{"win_length": 512, "targets": ["instrument"], "arch": "conformer", "norm": "layernorm", "activation": "gelu_tanh", "mlp_ratio": 3, "inner_norm": false, "kernel_size": 9, "shampoo_beta": 0.99, "max_precond_dim": 1024, "one_sided": false, "adamw_lr_other_params": 0.00071, "steps": 21200, "final_lr_fraction": 0.01, "adamw_weight_decay_other_params": 0}
Rows from block 3 of a small sound classifier, named by matrix and row number. Rows with one number belong to one neuron. Each number is 128 + 32 x the weight over its row's rms, rounded and kept within 0 to 255. All counts start at 0. Numbers have three digits each.
After each neuron's rows are labels from the 100 clips, of 14976, where the neuron reaches its highest value: "responds to" is what is common among them. Only what is clearly more common there than usual is listed. The data: synthesized solo parts of chorales (CocoChorales). In brackets: how many of the 100, against the usual share in percent.
# fc1: first MLP up (model.blocks.3.ff1.fc1.weight, 576x192), inputs 128-191
# fc2: first MLP down (model.blocks.3.ff1.fc2.weight, 192x576, transposed), outputs 128-191

fc1.418:107143163141133171149149157119120133134161164175078104101163058155131123079138123146141180126189106109154134120123153167096134150119133109119163168079121096135051119173145077136157167129160166
fc2.418:116212173080130128145122194105125129091077136132112131111140153078160059104107174122153105169110145093123100128133152133091147130145137106080095229137132174137117143164077109143140139122123115
responds to: violin (88 vs 14.1); note C5 (73 vs 10.2); note C#5 (32 vs 9.7); note D5 (29 vs 8.2)

fc1.372:144093135061151158129117128140127108163116168094160111098180164161113096179158147077146104225089110086162176122115085158115200147124124097184094141090126117121095155123155067130110122146152131
fc2.372:084108117127157135121157122170138094180102089189181192131155098143175103102104063134148127140110097177118195148175164083124119191147153150137149177153139108148121123075074166157161143160120086
responds to: note F#4 (70 vs 8.5); violin (52 vs 14.1); oboe (48 vs 7.3)

fc1.522:090144168125100126105114118120166088105176141140129121110123111170135150151182102129099133106165159125154131045220086147157156094118091107082097145117068099090195150065128113107127156114165118
fc2.522:161130137109125126112066121136113072127161110136125129171147161142130115176195111181169156172161175178217183167172124118164145103145154096141115142109171150158079124174141143123118174153224125
responds to: note D4 (86 vs 12.4); trombone (82 vs 7.2); note E4 (30 vs 8.7)

fc1.535:190129128158173167100068175167196148093105123177098162138095108117127115121093233178156155084184121118078079207108189145093106123128175143097127118140130137136085122112126165109107152117161053
fc2.535:148167122092099138126156124101168109120116138201111153118155130121091125141165121141098124080059076197094139093080092098154182095144113111158143153144171127093141182154144071101139008110120174
responds to: clarinet (100 vs 8.8); note F4 (92 vs 9.2); note D#4 (43 vs 11.1); note G4 (31 vs 7.8)

fc1.341:172173167167177134147172146085142092113130124142095072122138127162072095162157155077168101107153131075126140119230145115126141114138106137095099121130126153165135126076134136124134198156152121
fc2.341:139184134091105157159155133110107155139091148120090048152137172113137108210151100106000161186124124108134119166152145139133137115129115142179059076101127134125104092131130152091191171117106103
responds to: double bass (59 vs 1.7); saxophone (33 vs 1.7)

fc1.512:141136153202144101140146105150135121129117139159078095126141058132181153149136128180072121177163127098157130142123098205126190096107091129140163119107126119102077141107200137085114147099159101
fc2.512:178134151136089183101104114099135121135157143124109136117163080119113076110179114109083128147167061140154154112079100087123112142133149132102154139136152076167134127129169091114168135085115126
responds to: horn (48 vs 7.1); viola (44 vs 8.5); note D5 (39 vs 8.2); note A4 (33 vs 8.8)

fc1.525:194117131155053169157074149108106140158130160181105127112117115147162110111100138087112121195110149169152130112142153154049181141158134167109153120128137119135127113113153155175132132091135171
fc2.525:086137157145096144151204112114119107113076162124121182186121173124128157144113116101124129131101141128070171120177122197196088126124092091135116157109195157148153085154108099108135125126153080
responds to: note G#5 (74 vs 3.9); violin (68 vs 14.1); note F#5 (39 vs 6.7)

fc1.446:135103110148094148144179142140162065144128134185129154130118136169129117143154148091085143162134148134113136107135129134139169058163139144124137187151110142088137136143104078100134129080160077
fc2.446:130147115095133155140180106157164102134130123149134141187133077143125119240109146120181153121071193139109137163191104119107133163156100117137091133079189092158138099159097108120184122126123139
responds to: violin (100 vs 14.1); note F#5 (79 vs 6.7); note E5 (35 vs 7.4)

fc1.199:113122158145164111104184112162140104116160104236119101152135128130172087133122081132144118158138092104144174125052145100184054113103084112124116136130138199159157098103133141192101132064148118
fc2.199:137103065155131162112211071116101125131163078126139083140157081094136136128079100124193131135080156128127175122052090138143150156122093160140110000129097151140114100108128142138160125107124175
responds to: violin (100 vs 14.1); note E5 (98 vs 7.4); note D5 (51 vs 8.2); note F#5 (38 vs 6.7)

fc1.6:133167126107151106120112141127111115129185098163087140142134123102173068179121164160092116099085096085103067137162168147103095067118135122162052153164125142106083131106142074140112144091135136
fc2.6:174166071143121189134117188104121140182116134182173120128163169134144119122113223126102135155152139124094099067089126045109141128135150188172155133141139147217111141185078161124101122124164086
responds to: trumpet (99 vs 8.2); note D5 (58 vs 8.2); note E5 (50 vs 7.4); note G5 (26 vs 6.6)

fc1.451:137098149156178178125174085120137166099130143163094120150093151077130059217100178156110112146127098081137137093086144168135190170108067135121075165117086158136073140100137121103139146100150147
fc2.451:125154127158125090143195139114168134144113117165114101133160125078071110161182138109064157098121152090125080124127115105125155105109188160168131074115105119194122116128163145083064222133091165
responds to: saxophone (80 vs 1.7); note C#4 (35 vs 12); note D4 (30 vs 12.4); note E4 (29 vs 8.7)

fc1.109:113153138192051084128094141096147167105145140129132123118078149117120099126207109076090109191128124109118110201153168163143124159118147126130115165101114138084152185112131120095163107131121143
fc2.109:131124141134137135161138085185158138127090147161111090161119114123118161142138152098131124048157134117089100168171145138115164131117078119136158124085075193055155176097130170120091124157155107
responds to: cello (60 vs 9.6); note C#4 (51 vs 12); clarinet (27 vs 8.8)

fc1.298:129128147183171144112139139144110185131120129113110124178130096116112116144112142141083169092124052086139164103129129092080154108142091139076052167138122146175130164092118206155161151085148114
fc2.298:178154173084125094112155129119156092133127186132222051149076134123083161144143119150139102144153102156127092103115106150171112095146118121119146167124111135142105104156073044130118184165092108
responds to: saxophone (77 vs 1.7); note E4 (25 vs 8.7); note F4 (25 vs 9.2)

fc1.121:140184085124145130147109139153114138103144149117114141176136164124215146136120142129135124122158209039107065115152160094141119091066134114171123120150115150082119109114077203122153176108119142
fc2.121:087130103144100136129123135170103177158122160094137088152159137168194132167062170179080151092096171150085092137104147144103102112155216112144164116145152149114125114173126143131110164137109132
responds to: tuba (100 vs 9.1); note G#3 (49 vs 7.8); note E3 (36 vs 2.8); note A3 (32 vs 8.5)

fc1.351:139116049131089139171120147168163205119168135126136156108091100104186146152151122138125173125123157116117082072115133150073102045224136087138122137125110100142144116114128099117140137114160163
fc2.351:112097100174138128094146117088145130146126136103118107198122133095130139163092149125059107078099095124089110120213119141141088144128191123144121130107061152141130122148098127116133109128108123
responds to: flute (46 vs 8.5); note E5 (31 vs 7.4); trumpet (27 vs 8.2)

fc1.342:142183209082135142133146171085128126109106139108116152091111116172129121125145148096127128143127149106086103141100133180043183106224150123119151110119170181082124117138123111099160118101147089
fc2.342:105091112087099079066065118101086163122145137142100137143141155111137150138081130126197071062080155174086176144145169126153088102152169177089120193157163139158121086116181140159139123148130105
responds to: trumpet (74 vs 8.2); note G5 (62 vs 6.6); note F5 (32 vs 8)

fc1.539:120173143136134177098100138135119117086097132112070111128137145154137140111122086203142095096069155101119160137108102138090163068198087139135150137155147127141123157092136198130135148175143134
fc2.539:160117163114123078140157116147119095165125178123158131176122109167110159193100078142187143130112136122104110154133105118090144178160118164070160096166131112125116104143119090183149102166161142
responds to: note G#5 (100 vs 3.9); instrument: violin (53 vs 14.1); trumpet (47 vs 8.2); note F#5 (43 vs 6.7)

fc1.478:135079134162112096117095168128140100140090063134147116116151095125163131218175124255081141112093096130133092172118151116151149094115124139124034168151119086131069077160147135142080093138109097
fc2.478:149133129116122134136120166117171095135115142121192057121075072139145132168115056069131126104141073149124102088146117053135123128140111158107170162154142135159107188086109076147136102123097191
responds to: clarinet (85 vs 8.8); note A#4 (29 vs 10.5); note G#4 (27 vs 9.4); note G4 (25 vs 7.8)

fc1.144:132124140158109117109157203152207102144095152146111131060098057163132161075143159126104162155101132144097133104109175165154126099122135140114105183214124116107064133131159171144103070164131133
fc2.144:150127138127091158145202117162131076105124121127105110087107104090105156115091168110076107163134211032073186100152137102089128175147098169124122191153081135161112126132112125099138129122148090
responds to: flute (97 vs 8.5); note C5 (87 vs 10.2); note D5 (54 vs 8.2); note A#4 (26 vs 10.5)

fc1.559:114120189154120124096112088157096134145157122199147184224085134158209111145103105159164099161085149132078193137141150111166149167143129104115155121109084206126161140150100170154130183087128142
fc2.559:156175112120130171124147086144148104072129104126165113076135152050102148065204112107054154036140164149066098172117125166089136143133062089126133078082106123123149116095160093133143115097178169
responds to: trumpet (59 vs 8.2); note D#5 (50 vs 8.4); note A#5 (40 vs 1.3); note F5 (30 vs 8)

fc1.542:097137110110107088117109158143081173129180100138079151124180133183135171098099118090149101171147054118053077170124134184164072156180109125195104149107094153096095119107099158152055121106096148
fc2.542:173144150137130122149124132116086136130124101072139156124096146094151146066155169151142134112159152149077079205125156111094094145075163183135142153115140106195134101114118103088162123162093133
responds to: note C#4 (96 vs 12); bassoon (79 vs 8.2); note C4 (39 vs 11.1); note G#3 (25 vs 7.8)

fc1.10:107140190120094119079145148109094137122185116123080100164075125122130098127124110122110151101114122167110137149129101132126154075124145107135129119108146156151213075078131099126145175113161148
fc2.10:152133077123168127137149105080123107091124169173081106101105035127113112138178075132191120146138152141064074105197114091152133154174122092127143157105180134104136084132108129155089082115130103
responds to: viola (100 vs 8.5); note D4 (93 vs 12.4); note C#4 (30 vs 12)

fc1.432:154132141094212119188152093064125100116141181094152088131126138179108117221107144081147186133104138134123107073105114122136121043171106118146138137108149156140172169167108100117130167080119137
fc2.432:118146135085122126117182081125082121138122109120128074083166129145092113136052119121098117134136123113081046076084130122143103117099163124111103255115136124151117126164146129118112097098154153
responds to: note D#4 (62 vs 11.1); viola (59 vs 8.5); note D4 (51 vs 12.4); note C#4 (43 vs 12)

fc1.365:122151156108113110128127145157102080075127090107159091142166131170127104077136127083082131129102143198127124101122127087147077071143108089149120108086083148080088165115123086134103173142047160
fc2.365:101137114120158122085086124089129188135136066152130143128093137155139118131176202118124120150101191152153079121111117123134127161082087106126108124158111141107102128139136134173090144119199109
responds to: oboe (100 vs 7.3); note C5 (60 vs 10.2); note C#5 (36 vs 9.7); note B4 (34 vs 9.4)

fc1.216:175101189110148061082074111136148116175127172158147116165111117193220070092151122113130154161175119106186137109132094191078131099151149156080104187138102137145173084127064119169159106127138168
fc2.216:133136100126113123100127065107180151151107100167127134109113064086127095144100132133118053091122190151086167159173139111159139134137122062122130166173151114148135115110158086097095159175133145
responds to: note F#4 (89 vs 8.5); trombone (44 vs 7.2); saxophone (38 vs 1.7)

fc1.371:090097127153127117115176134101066094140115094105122144135117148138104044136159153109082088139163059136112133088162132191138180087177148132194108090166085192154104144154096177097140093095105127
fc2.371:144043091145122135139090095081109136105097118135095178162099182096147148217115103119132112149163097147135108130115133118115115107116182168095146135173124161100117152146120135099123120156141136
responds to: horn (99 vs 7.1); note B4 (63 vs 9.4); note A#4 (46 vs 10.5); note A4 (37 vs 8.8)

fc1.548:099103157193172121190113104134101143145146144091126109180106150143162114107144176111114168148109160168139166119123133107096092121143110047144205166120124156116190159171133117120116100105113176
fc2.548:168109175186090135121109108121062173096170100143093135075082154135136174090121051114151112145116150156092095100102118122155130138139150130098131160128154071044142147128090145082138140125130097
responds to: note F4 (46 vs 9.2); note D#4 (44 vs 11.1); saxophone (38 vs 1.7); viola (30 vs 8.5)

fc1.123:110094146091170207106099095088134134127110107112101132151129198156146148073118158128111145177145091159200147120134136138107169140118146116178086165105142082142136191196173150101145144146091140
fc2.123:106055089087152131091176150154119133161102158103146148152162084153101154145096106165143058093129142153083126178110095094120114131110088112072132111053115181111091132156104112172068105108161111
responds to: note F#4 (89 vs 8.5); violin (86 vs 14.1); note B4 (39 vs 9.4); note A4 (30 vs 8.8)

fc1.42:152131139141162121126079140128122156166061118097148146101206122198092142140056138137096141111104155144095178124074151134110162060205131125130171133144132050124103126099141096129099158138137095
fc2.42:119074092129160147127201127153101134156165066065134131128117095114137140068091087107106080107090156146158120135138109093080143141159214141107143168141126112067081158122122190088136183114137119
responds to: note G#5 (89 vs 3.9); trumpet (62 vs 8.2); note F#5 (42 vs 6.7)

fc1.34:157128136160119102114064151129091124131093114098164096143197128126189085123117147158107123107095111143158134119126172111139119119112154173101093084127136180171095120117152074115138090134157129
fc2.34:123078056110104128128119131130197089111124104142138082154081081130139153140226127144126160126145145130152114053099133053188097078174168112128106088132135164139161152143115104089129128160132065
responds to: note D4 (54 vs 12.4); viola (49 vs 8.5); clarinet (36 vs 8.8); note B3 (28 vs 9.3)

fc1.486:192120135072145167111151099039101154080109129122132167142143137097133136142107086094162149045176137192123074109109141151150065141133156145167178068154142183126102121113138077163134100063101161
fc2.486:143124127099039136105108109152154168138102137113120095134102132133112118139163114141077094159021097126160140114150148135103116134138110134151157175163142194131154130138151150127161110155113154
responds to: oboe (76 vs 7.3); note B4 (67 vs 9.4); note A#4 (41 vs 10.5); note C5 (31 vs 10.2)

fc1.488:120138186067178112111125140066099166111153150189118146108085148107109101133179130075039147150153159144155087141106088128138155130128145111090147163170109168146176168101129170089168175087155143
fc2.488:141086076091157099107065081084120104137144162105092171129131148128123129127109134168075052130210126133169113085136143091123131149115147109134153104121155168054156163146153138127090081138107125
responds to: note D#4 (49 vs 11.1); note D4 (42 vs 12.4); note E4 (38 vs 8.7); bassoon (33 vs 8.2)

fc1.549:097107159093170141134139115148098127088160122111142134096115173141156120108209078121122092089128076139175123107083134119090094127147182132107095138112188110184175124149082116145166139113112147
fc2.549:131165118125089138160080167122108114164122081083137107156139138127136077147161141128181107139187091154187137088111105168165111085115146167114158056126151052146131132136124135104154117133155097
responds to: note F4 (56 vs 9.2); cello (39 vs 9.6); note E4 (30 vs 8.7); tuba (27 vs 9.1)

fc1.531:128201140120131079072084186167082109097159132168127102133067060117179120116110147145154153153208139115125139141126175165105123107197178122090130090122110118146145054079158125155138133119075098
fc2.531:136114125151124141155222145145114118136125121139126144118129177112088116132154134151109140175037110196148137174183071143093136162102191121115120130090096141057091111171086136148130201134127164
responds to: flute (74 vs 8.5); note D5 (62 vs 8.2)

fc1.461:132117184094094116112128184110167086122170127152125161153143082170127132162118116164107112159114180117165130088112106134153130053067157125094123128146099112106176144103132121126111145091159107
fc2.461:131116150108081112131135120161160134174099120102143125147141177130105137166075159094199097230172144102093106111122107150158115092129135114101159083122144103131129104092080179080142112095066162
responds to: note F4 (87 vs 9.2); trombone (84 vs 7.2)

fc1.64:194118139099164118113191139178128106118115095124109096135106105163131087154185125133168135176128152096135119085098157190052102140103117079171096096092146119127165215078109122137156130116111154
fc2.64:136143147118147125088062159158073113158123098124197112067164069120144153090144092138136144181099205122168179094116147104179124142147146117089158076123118078085124099108136096127143174103115117
responds to: saxophone (48 vs 1.7); note F#4 (38 vs 8.5)

fc1.161:122134151152125081132122096096136092103134147122121091102152139226133127121110152127102143148097175140102121137165123115076152101168133122131124062100083167138098133113070113153161116148100126
fc2.161:068085097131126100171133131033102124147130116129128187249103191079172138090089125149111127083039140087101201111096070107123124134133151187129151097118119145146096089126096141091119151127105124
responds to: trumpet (100 vs 8.2); note D#5 (71 vs 8.4); note F5 (65 vs 8); note E5 (29 vs 7.4)

fc1.543:176150175149136119090148088117133090122109130189158153113157099155160146152192057117112160163107120158140062111103144099140128109166123115153255157123186125153164120095107094163146187124126100
fc2.543:098144141119185116125111093120136111124136082137136157195094165093114129137089160116116140121154163180074138157135098107166124156139196177117138163127142094127115124086162185239149178119111107
responds to: note F#4 (40 vs 8.5); trombone (35 vs 7.2); trumpet (35 vs 8.2)

fc1.73:095149194133174140065123140136072082144156115154103125127157137195148149143109108105144063161129148106140164197136134170090145096139162146135136182119144160063163133121080143153117169182068139
fc2.73:144085211171113182143176113112128197125177092155114139144138133141183134097105119089189148084095135144100154147166112114152157137111093156126138073079131133176144127099167112137189107132118118
responds to: oboe (68 vs 7.3); note G4 (63 vs 7.8); trumpet (30 vs 8.2); note A4 (29 vs 8.8)

fc1.511:130159168200121103152127125153148146093057160078100103103117108114095162098142125188092143117099071143153079108108120176082117111121112117113120148132176117071017114076138077113190096128136112
fc2.511:161094125160134125138085169164160085092102150132105107086073072103135145114071086127074116097130065165169205134122135166102143134116179133125133162126100122158109116088077102096162207139152132
responds to: bassoon (99 vs 8.2); note D3 (60 vs 2.4); note A3 (27 vs 8.5)

fc1.324:178119133121175176129163122136149106102150133115097175156131157129117194197112115096132121141141096115131167166148114102072160174203133134113110110089120136178072173082106127098115142098165139
fc2.324:152170146085117107112140117125114114118106148103148131115120188126150093170114133137139131135168134170159150115119160162109119113109134130076104181073169127084144080122096189133167100163137234
responds to: note G#5 (84 vs 3.9); violin (72 vs 14.1); note F#5 (39 vs 6.7); note F5 (29 vs 8)

fc1.386:104135127107189176105092163098074079123133136149137079168089126112114125102160131129118159083151121161087190103174134157157106079144178086100075164162152153112086170136102155156100101156103170
fc2.386:122101098085056140125163140189122057155105196142148121082178120119178123136219115119106146140169147141151101149093109154082166137110082088144194120136170126106133119156125172116122159147165077
responds to: flute (79 vs 8.5); note C#5 (48 vs 9.7); note D#5 (31 vs 8.4)

fc1.71:131089087086121187136129163107092118126153133097157097107144122150144123130129148132159155160112129140139075035083142137125138108170092039117151142134136159078125109105059093151220105134140133
fc2.71:127155111103146165130144117197109080184108133100200106173116113146153104091095095124125150030081145149090110153102096139181180163120180110090135045129175106125119091100141135136106104117162135
responds to: note C#4 (59 vs 12); tuba (41 vs 9.1)

fc1.323:178069139136090163093099100120117107132087097123143124119096147159118122171076096108117127155152142106104155065181097177088083132157150116161118120109112164140146120128086164097112144128109161
fc2.323:183100148132146077143158110062105099111159106145096191084079138152123096087173094104092171182139062177121040152119158121103159140130133108163154121086140136115116111119112090102111154134142151
responds to: oboe (100 vs 7.3); note A#4 (77 vs 10.5); note C5 (29 vs 10.2)

fc1.534:096132172119088170077130141044148060111114142140119133092113149166145108148141097087076120147130155160159110130120119102124148128085113092071117121175117124145089137089134108136179136104135141
fc2.534:141147134095124101134077196116111120099149106152122201116162135086155135074102091081124143107154125132160170173212080132146123105109113147164107026142107093158110108142109148116091104126124107
responds to: bassoon (55 vs 8.2); tuba (26 vs 9.1)

fc1.566:157119114182173138130118136102110114127155090113116075113120098137163147217131128093146187168162089118151063133116114115087116200076143152129128131137095101155069138084168143110102136115065140
fc2.566:180163118176160106152107129099146086095120146094160052120150070109106116151160115112092142193131058142146076093130177066083102136104124151140085161156147152170053103082168130110123170125041087
responds to: clarinet (100 vs 8.8); note G4 (35 vs 7.8); note A4 (30 vs 8.8)

fc1.455:138108101121148123108096211096134171148150166128140081131154155185145126094159130140141148128094127094120077121055191150110128061150135093102183130134088106071076157157111118096146114123134103
fc2.455:092128084082128095126115137064122138164143136130137193118133089026112149084179079135093102102163119100151159147144104111098133085138078152109137164115142122149121101121106145127052109122162104
responds to: trumpet (98 vs 8.2); note D5 (54 vs 8.2); note D#5 (48 vs 8.4); note E5 (39 vs 7.4)

fc1.507:145089113119167140152101114088169121100107117185121118105109136112079119113149178131129149157138172135119163136180164150106172079188136128115159158113109106133108200113105183124097115123103095
fc2.507:100102135101144098183174130144121133142183140187117123166136107150118112117157068157035092133068100095184089147188077144082157110155162169102061035134170128126103139167170075167117117075128128
responds to: clarinet (62 vs 8.8); note D#4 (49 vs 11.1); note D4 (46 vs 12.4); note F4 (40 vs 9.2)

fc1.303:172078138143148148134143114121141136089102139108065165164079163133117167080167181146145149142131136199139123132128176113140119102111153107129103104132121123100088130148127095083198152121150143
fc2.303:085102104196127160101121137168108094113149119138116160111118100125140081124126084107144183093171089201075194136148154070076116123091119127117164159092121173143091107113110134075164113159136133
responds to: note C#4 (57 vs 12); clarinet (53 vs 8.8); horn (26 vs 7.1)

fc1.156:152113128175174128125149062117139063099148059124101132113157114101175153169141165141120119177147146139169194113092131131160079100094114092123095160143104149134185107126056141104153148100061160
fc2.156:102103180198069141128107055129074157101159153097172139149143130143165121034137101127147116077179106184132137120133108143156125149093183111130125185151149128081118109161134116143142168107121144
responds to: saxophone (55 vs 1.7); note G4 (47 vs 7.8)

fc1.510:130143132115190138102132091131108127133177128124130173096107180148156222134136089117160130154124115126164117116132166082133170126206102144107124080079197100133106115153152106156133102133127107
fc2.510:131051103119077106138085123153118121116090149138153163126109175153127198106033093087199132127101134173153115128131138101091117112130099096099112125119178108095155103175110149174102097103141200
responds to: note G#5 (98 vs 3.9); violin (56 vs 14.1); note F#5 (51 vs 6.7); instrument: trumpet (44 vs 8.2)

fc1.272:172139126120125112123098135118169115182132135155165133160109128160190170101113097179157112195148093172167171112095110078084083063161160107149196169158151089093143147162171142173158157051146138
fc2.272:083127091091164125131194085181138080113129165105130136130125146093134107163108081184111133102112132150068069163123115188194157116100096130134114122092102114163120135181153119158111124144190105
responds to: note F#4 (97 vs 8.5); trombone (85 vs 7.2); note G#4 (34 vs 9.4); note E4 (28 vs 8.7)

fc1.108:126043144153123082146087149181116183156108099130108142082127110167149148176150150168133104123124093114133140132079174065116147106097155161123095132046131178115102121109150119109122132172114200
fc2.108:096153109131132091124200129176092225102120134082149106192129123123110142092180082190111132121130133115096103103150079155139144118132172130101152109128113168139146132137175143102124086177151159
responds to: bassoon (98 vs 8.2); note A3 (56 vs 8.5); note G3 (34 vs 6.2); note F3 (28 vs 3.9)

fc1.469:143084147198216137111048172063126099157149132137110156130084135180123148181186097167122127110134156167106133145199162135126135112127149144075153115125137124051112149096114126129151142166116141
fc2.469:107120099161123113153249110120163131112107176133107150165137096171111070130144116101087123160162090133141094085189174188087093050097119091135159093130093093178125120180178121080076118156161063
responds to: note C#4 (78 vs 12); viola (56 vs 8.5)

fc1.355:112142132109232140125202125155087167113140087047077209128118091160129097127123108126137074130135106153144110083128126145098092109140097107115129160133104155165185147069133088200128130104181096
fc2.355:168118197161073110112105054162150170098086136144164164147124050124155097119114127108198085151145144135086161206107164122166113076105127074122120151136084117124129082129106116119147117150111185
responds to: note F4 (45 vs 9.2); trumpet (37 vs 8.2); oboe (30 vs 7.3); note B4 (28 vs 9.4)

fc1.93:136102090134136145092157112138100151127140131131129135122227125126107133204093106148118174112165155141173072156111172134181157043120165134176078101172115116110078156156139110117171105091105146
fc2.93:164098155239131195172106100122133092129167117187129104073086135117132079161201159130063148118022114157079158113141106095131170111118169128129116187141161146157147101135138125124169100153150152
responds to: clarinet (81 vs 8.8); note F4 (41 vs 9.2); note F#4 (35 vs 8.5); note D#4 (32 vs 11.1)

fc1.267:175104112137116153111162092183088097116107142097158159125194144098120097132219105145121133142092168174201082145154123143117134120168146122114140103071089092061072131080101135156090138196120186
fc2.267:176134121077129133137109125186072136125093128164109223177136122089142087160194143107197138067084185107160033090148141130147142146113114153139151079125120075123123093122091104117105119114141085
responds to: tuba (100 vs 9.1); note A#3 (56 vs 10.6); note B3 (53 vs 9.3); note A3 (44 vs 8.5)

fc1.552:158178157109110157064137094062104124117131036165160116160195146180126084061160178129107111161176109071119145086120154196087176120143109141079109108113160112090184107072111130151223105128087088
fc2.552:144129165122193063160085204160069133118095149131155107114176128074078128086105162149162097136112137122120164152128137087155160185148067070151097099150120133103137133170143098128142093122144095
responds to: saxophone (41 vs 1.7); note F#4 (38 vs 8.5); note G4 (26 vs 7.8)

fc1.334:194079151123084138164101097189097152105215159092104121125140194147170097151129151133141106101157121194161126130146194128152194114120093086101136095130142124059116170106109080059151146164120154
fc2.334:117082140113129153123136169164109121098106118126115120139113155113124095142165133055176100117080141102173086072175196133098122191135111143142109172060143095110111114114065075141126119110092183
responds to: tuba (86 vs 9.1); note B3 (56 vs 9.3); note A#3 (53 vs 10.6); note A3 (29 vs 8.5)

fc1.57:116117182171131186135175093065138132126120124186134116159075091168123140076161070128099148196145166180137103118113129183142092053153124094133090150068131055114106132122079098144157124088118160
fc2.57:180090105142097073139106136135146140167132080051109160082108109088153087103104152163176141077119166118121255128093081163078131177100126148108138160094103157103182148164134130143152194107150111
responds to: saxophone (45 vs 1.7); note F#4 (41 vs 8.5); note E4 (36 vs 8.7); note F4 (30 vs 9.2)

fc1.30:129136098134165055152113115084141116135133150090096136119174123150110107112159099124006112143167119096171105096107160107111173099127152121102126150112162152129123154064114101149171122058076122
fc2.30:057103112085133127136029105100147111108127091156145176132155100132130112153135181176174101079117070114147099107129125187180141183155079102072138170069101162077138108133143159111115144111102200
responds to: note F#4 (88 vs 8.5); viola (72 vs 8.5); note E4 (29 vs 8.7); note G#4 (25 vs 9.4)

fc1.80:149118128084061174150103108166076130186124178085141131127164152119117116123114178100114147103106099159101079103206125101109161124105095153176075107140182117117122156143117089108141141211122090
fc2.80:097167141094088153136126122147122139132092145131136087108154124097110095146132099113090156173147110170118211148138116082114154156127098148109083082146123145106084163133121131105116155130127166
responds to: bassoon (100 vs 8.2); note A#3 (58 vs 10.6); note G3 (41 vs 6.2); note G#3 (39 vs 7.8)

fc1.198:087090098117148140033112107098131071112198102123106153128176125167179122160163154125147165129118128082098137148137148147120190089081157142105127113128123101143108118174115094142094104107117134
fc2.198:084107154047112166111087152090158103139155093112175170129158078119142160073103133123126145114161125086144159129095091133059136166143098097166094152108078149135151118165154148187148218122143122
responds to: clarinet (86 vs 8.8); note D4 (40 vs 12.4); note C#4 (37 vs 12); note E4 (28 vs 8.7)

fc1.497:090147160136171087126155108201099109113158102138147081155139122133165200099157153142139126130125166143091226105089149112154128112164137128122125141140140175146108129129095153105146132120103138
fc2.497:139132112170145141126181086158086151131173118074107139110119100074133105129105173134224099135213156145048173170107092150144139139119188152151162073135132153124114157144129153093126214126106101
responds to: violin (98 vs 14.1); note A#5 (52 vs 1.3); note D#5 (47 vs 8.4); note G5 (28 vs 6.6)

fc1.516:167170123103100093058123105106203091139186151199159187146122167146134104157149146206088061114172181138121111105155156100179126137168128160160142138179120112143128152175092099126108122129145049
fc2.516:110158171129134091132143151102107115089074121087142087189106124119139118147169120109129147110188119133096110116125131135146095105135119126119108087071095179058140089120093189146169145173114161
responds to: double bass (80 vs 1.7); note G#3 (31 vs 7.8)

fc1.131:125175207139104134137087146154116126172081098112106117088174103157121127166116092146142156085113115186162080098071110108146178072140140149140076123063148068140119143142127084135146171120132130
fc2.131:164104113125131190152203121144161149150105127104109126187120118170181100073088131179137074151166135086160169100144151121158130114100121134097088141128158118088116156076112118124141149179131122
responds to: note F4 (68 vs 9.2); trombone (47 vs 7.2); oboe (44 vs 7.3); note G#4 (35 vs 9.4)

fc1.157:099134085133126116088114068129139171168150154150087130190159139155194136055147216074053092097117140100121217135124140153098112151143137149167138088158153110071177104143117102162185157126095095
fc2.157:157097123163155172102084087169109133162105137146085099160144094111145142136052164144076091182162145176171185106132184122109111132142190131178140149159143091077135111122066088110145096093163081
responds to: note C#4 (29 vs 12); bassoon (27 vs 8.2)

fc1.506:140103060180167197139085102129132126182131140163148108121101098131201119202136132095150109108101133093134161090096197100139206149096090109133065143153132145183142183125075090077150157081105191
fc2.506:164131111138200102192189130133107093162133132129148080082164110081145143136129120165048109076155071115141101119136150112155107178122189143121105120084141117171115133155184145111096180118077170
responds to: saxophone (69 vs 1.7); note C#4 (48 vs 12); clarinet (30 vs 8.8)

fc1.43:125159164164117145135154113112102103106149127155105112128136189179140108141158167137099127117138076162174106163110126135121097080077113152135082171097121114123109148162137087147179084111064104
fc2.43:130117088095138102190033165109086129120055128177109133130133142105116134046138090162157098121142101123183089112166125148140136053120096124113146145110112086112120104150120123149179103114067144
responds to: trumpet (100 vs 8.2); note F5 (58 vs 8); note D#5 (34 vs 8.4); note C#5 (33 vs 9.7)

fc1.532:180084161150162113151122072086142135107110115127121130135135143100191114209083106131112106099132110114126128090158159140112116115144142136127063126161183147101202113103094110087158163099123124
fc2.532:078126131202147147150154123087177128150142167136092116075080158124124090186121184103086144100184103149117085189131096016113149157114145161162110140093151139171133147144117094184085165124125068
responds to: horn (88 vs 7.1); note A#4 (67 vs 10.5); note C5 (39 vs 10.2); note D5 (35 vs 8.2)

fc1.533:125117143100176154069181131133120144116122110139128140127116146167118080110162120146087071110114087206116138116156141144121117067118190164111140122156152135153114118112114111090152179156128075
fc2.533:138112163157139116163090151107083141109151148073145115114127154125157121193044128158134169113187122150156134125140142100165097137130116173112135155152137102141132142142136107064081132137135161
responds to: cello (84 vs 9.6); note D4 (36 vs 12.4); note C#4 (35 vs 12); note B3 (32 vs 9.3)

fc1.182:120152073134138109117132154188129109158139085116157144118154193143185111151116155136148124090133137143144113129049160143150069102089184144078107152116084101155142122114096223133131152145146155
fc2.182:116109065142164159153158172114137117168117110161137158106079138170142182152178135121135150160181055194214211162042096124160149156164222141102131078169139123151129152116177134115131157142117147
responds to: cello (99 vs 9.6); note A#3 (48 vs 10.6); note A3 (47 vs 8.5); note B3 (47 vs 9.3)

fc1.492:083130098093131110065093131162163155146142102181117210124117159155146158130107169127195126098088117101086106156112209129101169136042145116209094156073112167140087102094095161090065153121107117
fc2.492:126199135086152134148157157109081173102122157119115145093090183142100150053126162074145157148115179147080128162127147093126093144103123133084137192096110102064146090164131140151174056115087151
responds to: cello (100 vs 9.6); note D4 (79 vs 12.4); note C#4 (50 vs 12); note C4 (31 vs 11.1)

fc1.428:151068090086195163116096165128135143166144145088143146110147109072107123108175128187087119079077108192054103131172138092101159097139179097120156158130139124139076068067079124130160101112133124
fc2.428:151160074132105118142025146131061097151179134152067178114080095105113128117158195079112159081123104114131106078164195090125124096130056170122130064171121101125155141138111117133028133101133118
responds to: oboe (86 vs 7.3); note B4 (33 vs 9.4); note A4 (29 vs 8.8); note G#4 (27 vs 9.4)

fc1.279:104096135114071140046127126166113104145091149150092113149174178097134119193120160158093134078124142170170139166130107219116134127103144114074157176163089083075100165097091178095168127124181142
fc2.279:167129171128077132143149132077161107084171184154129141080160190099112164108200099061003084091139149098061184157099140168095151108128147090107082170147121090104089141117137114138165135118091131
responds to: horn (50 vs 7.1); trombone (50 vs 7.2); note D4 (44 vs 12.4)

fc1.458:148125077132191102130103123129143190138185086138104125137128132103092095106160142144090148101149077076096083153110191159126127109166110081124112186158132144130165137088114094122118120044179141
fc2.458:136123129225127131146092194129141158140138110129138110157128074142138117195137179189194158107141074041110041132142132087115158210090194171153107133117134136156127123104123107139142078102121137
responds to: note F#4 (91 vs 8.5); viola (83 vs 8.5); note E4 (37 vs 8.7); note G#4 (26 vs 9.4)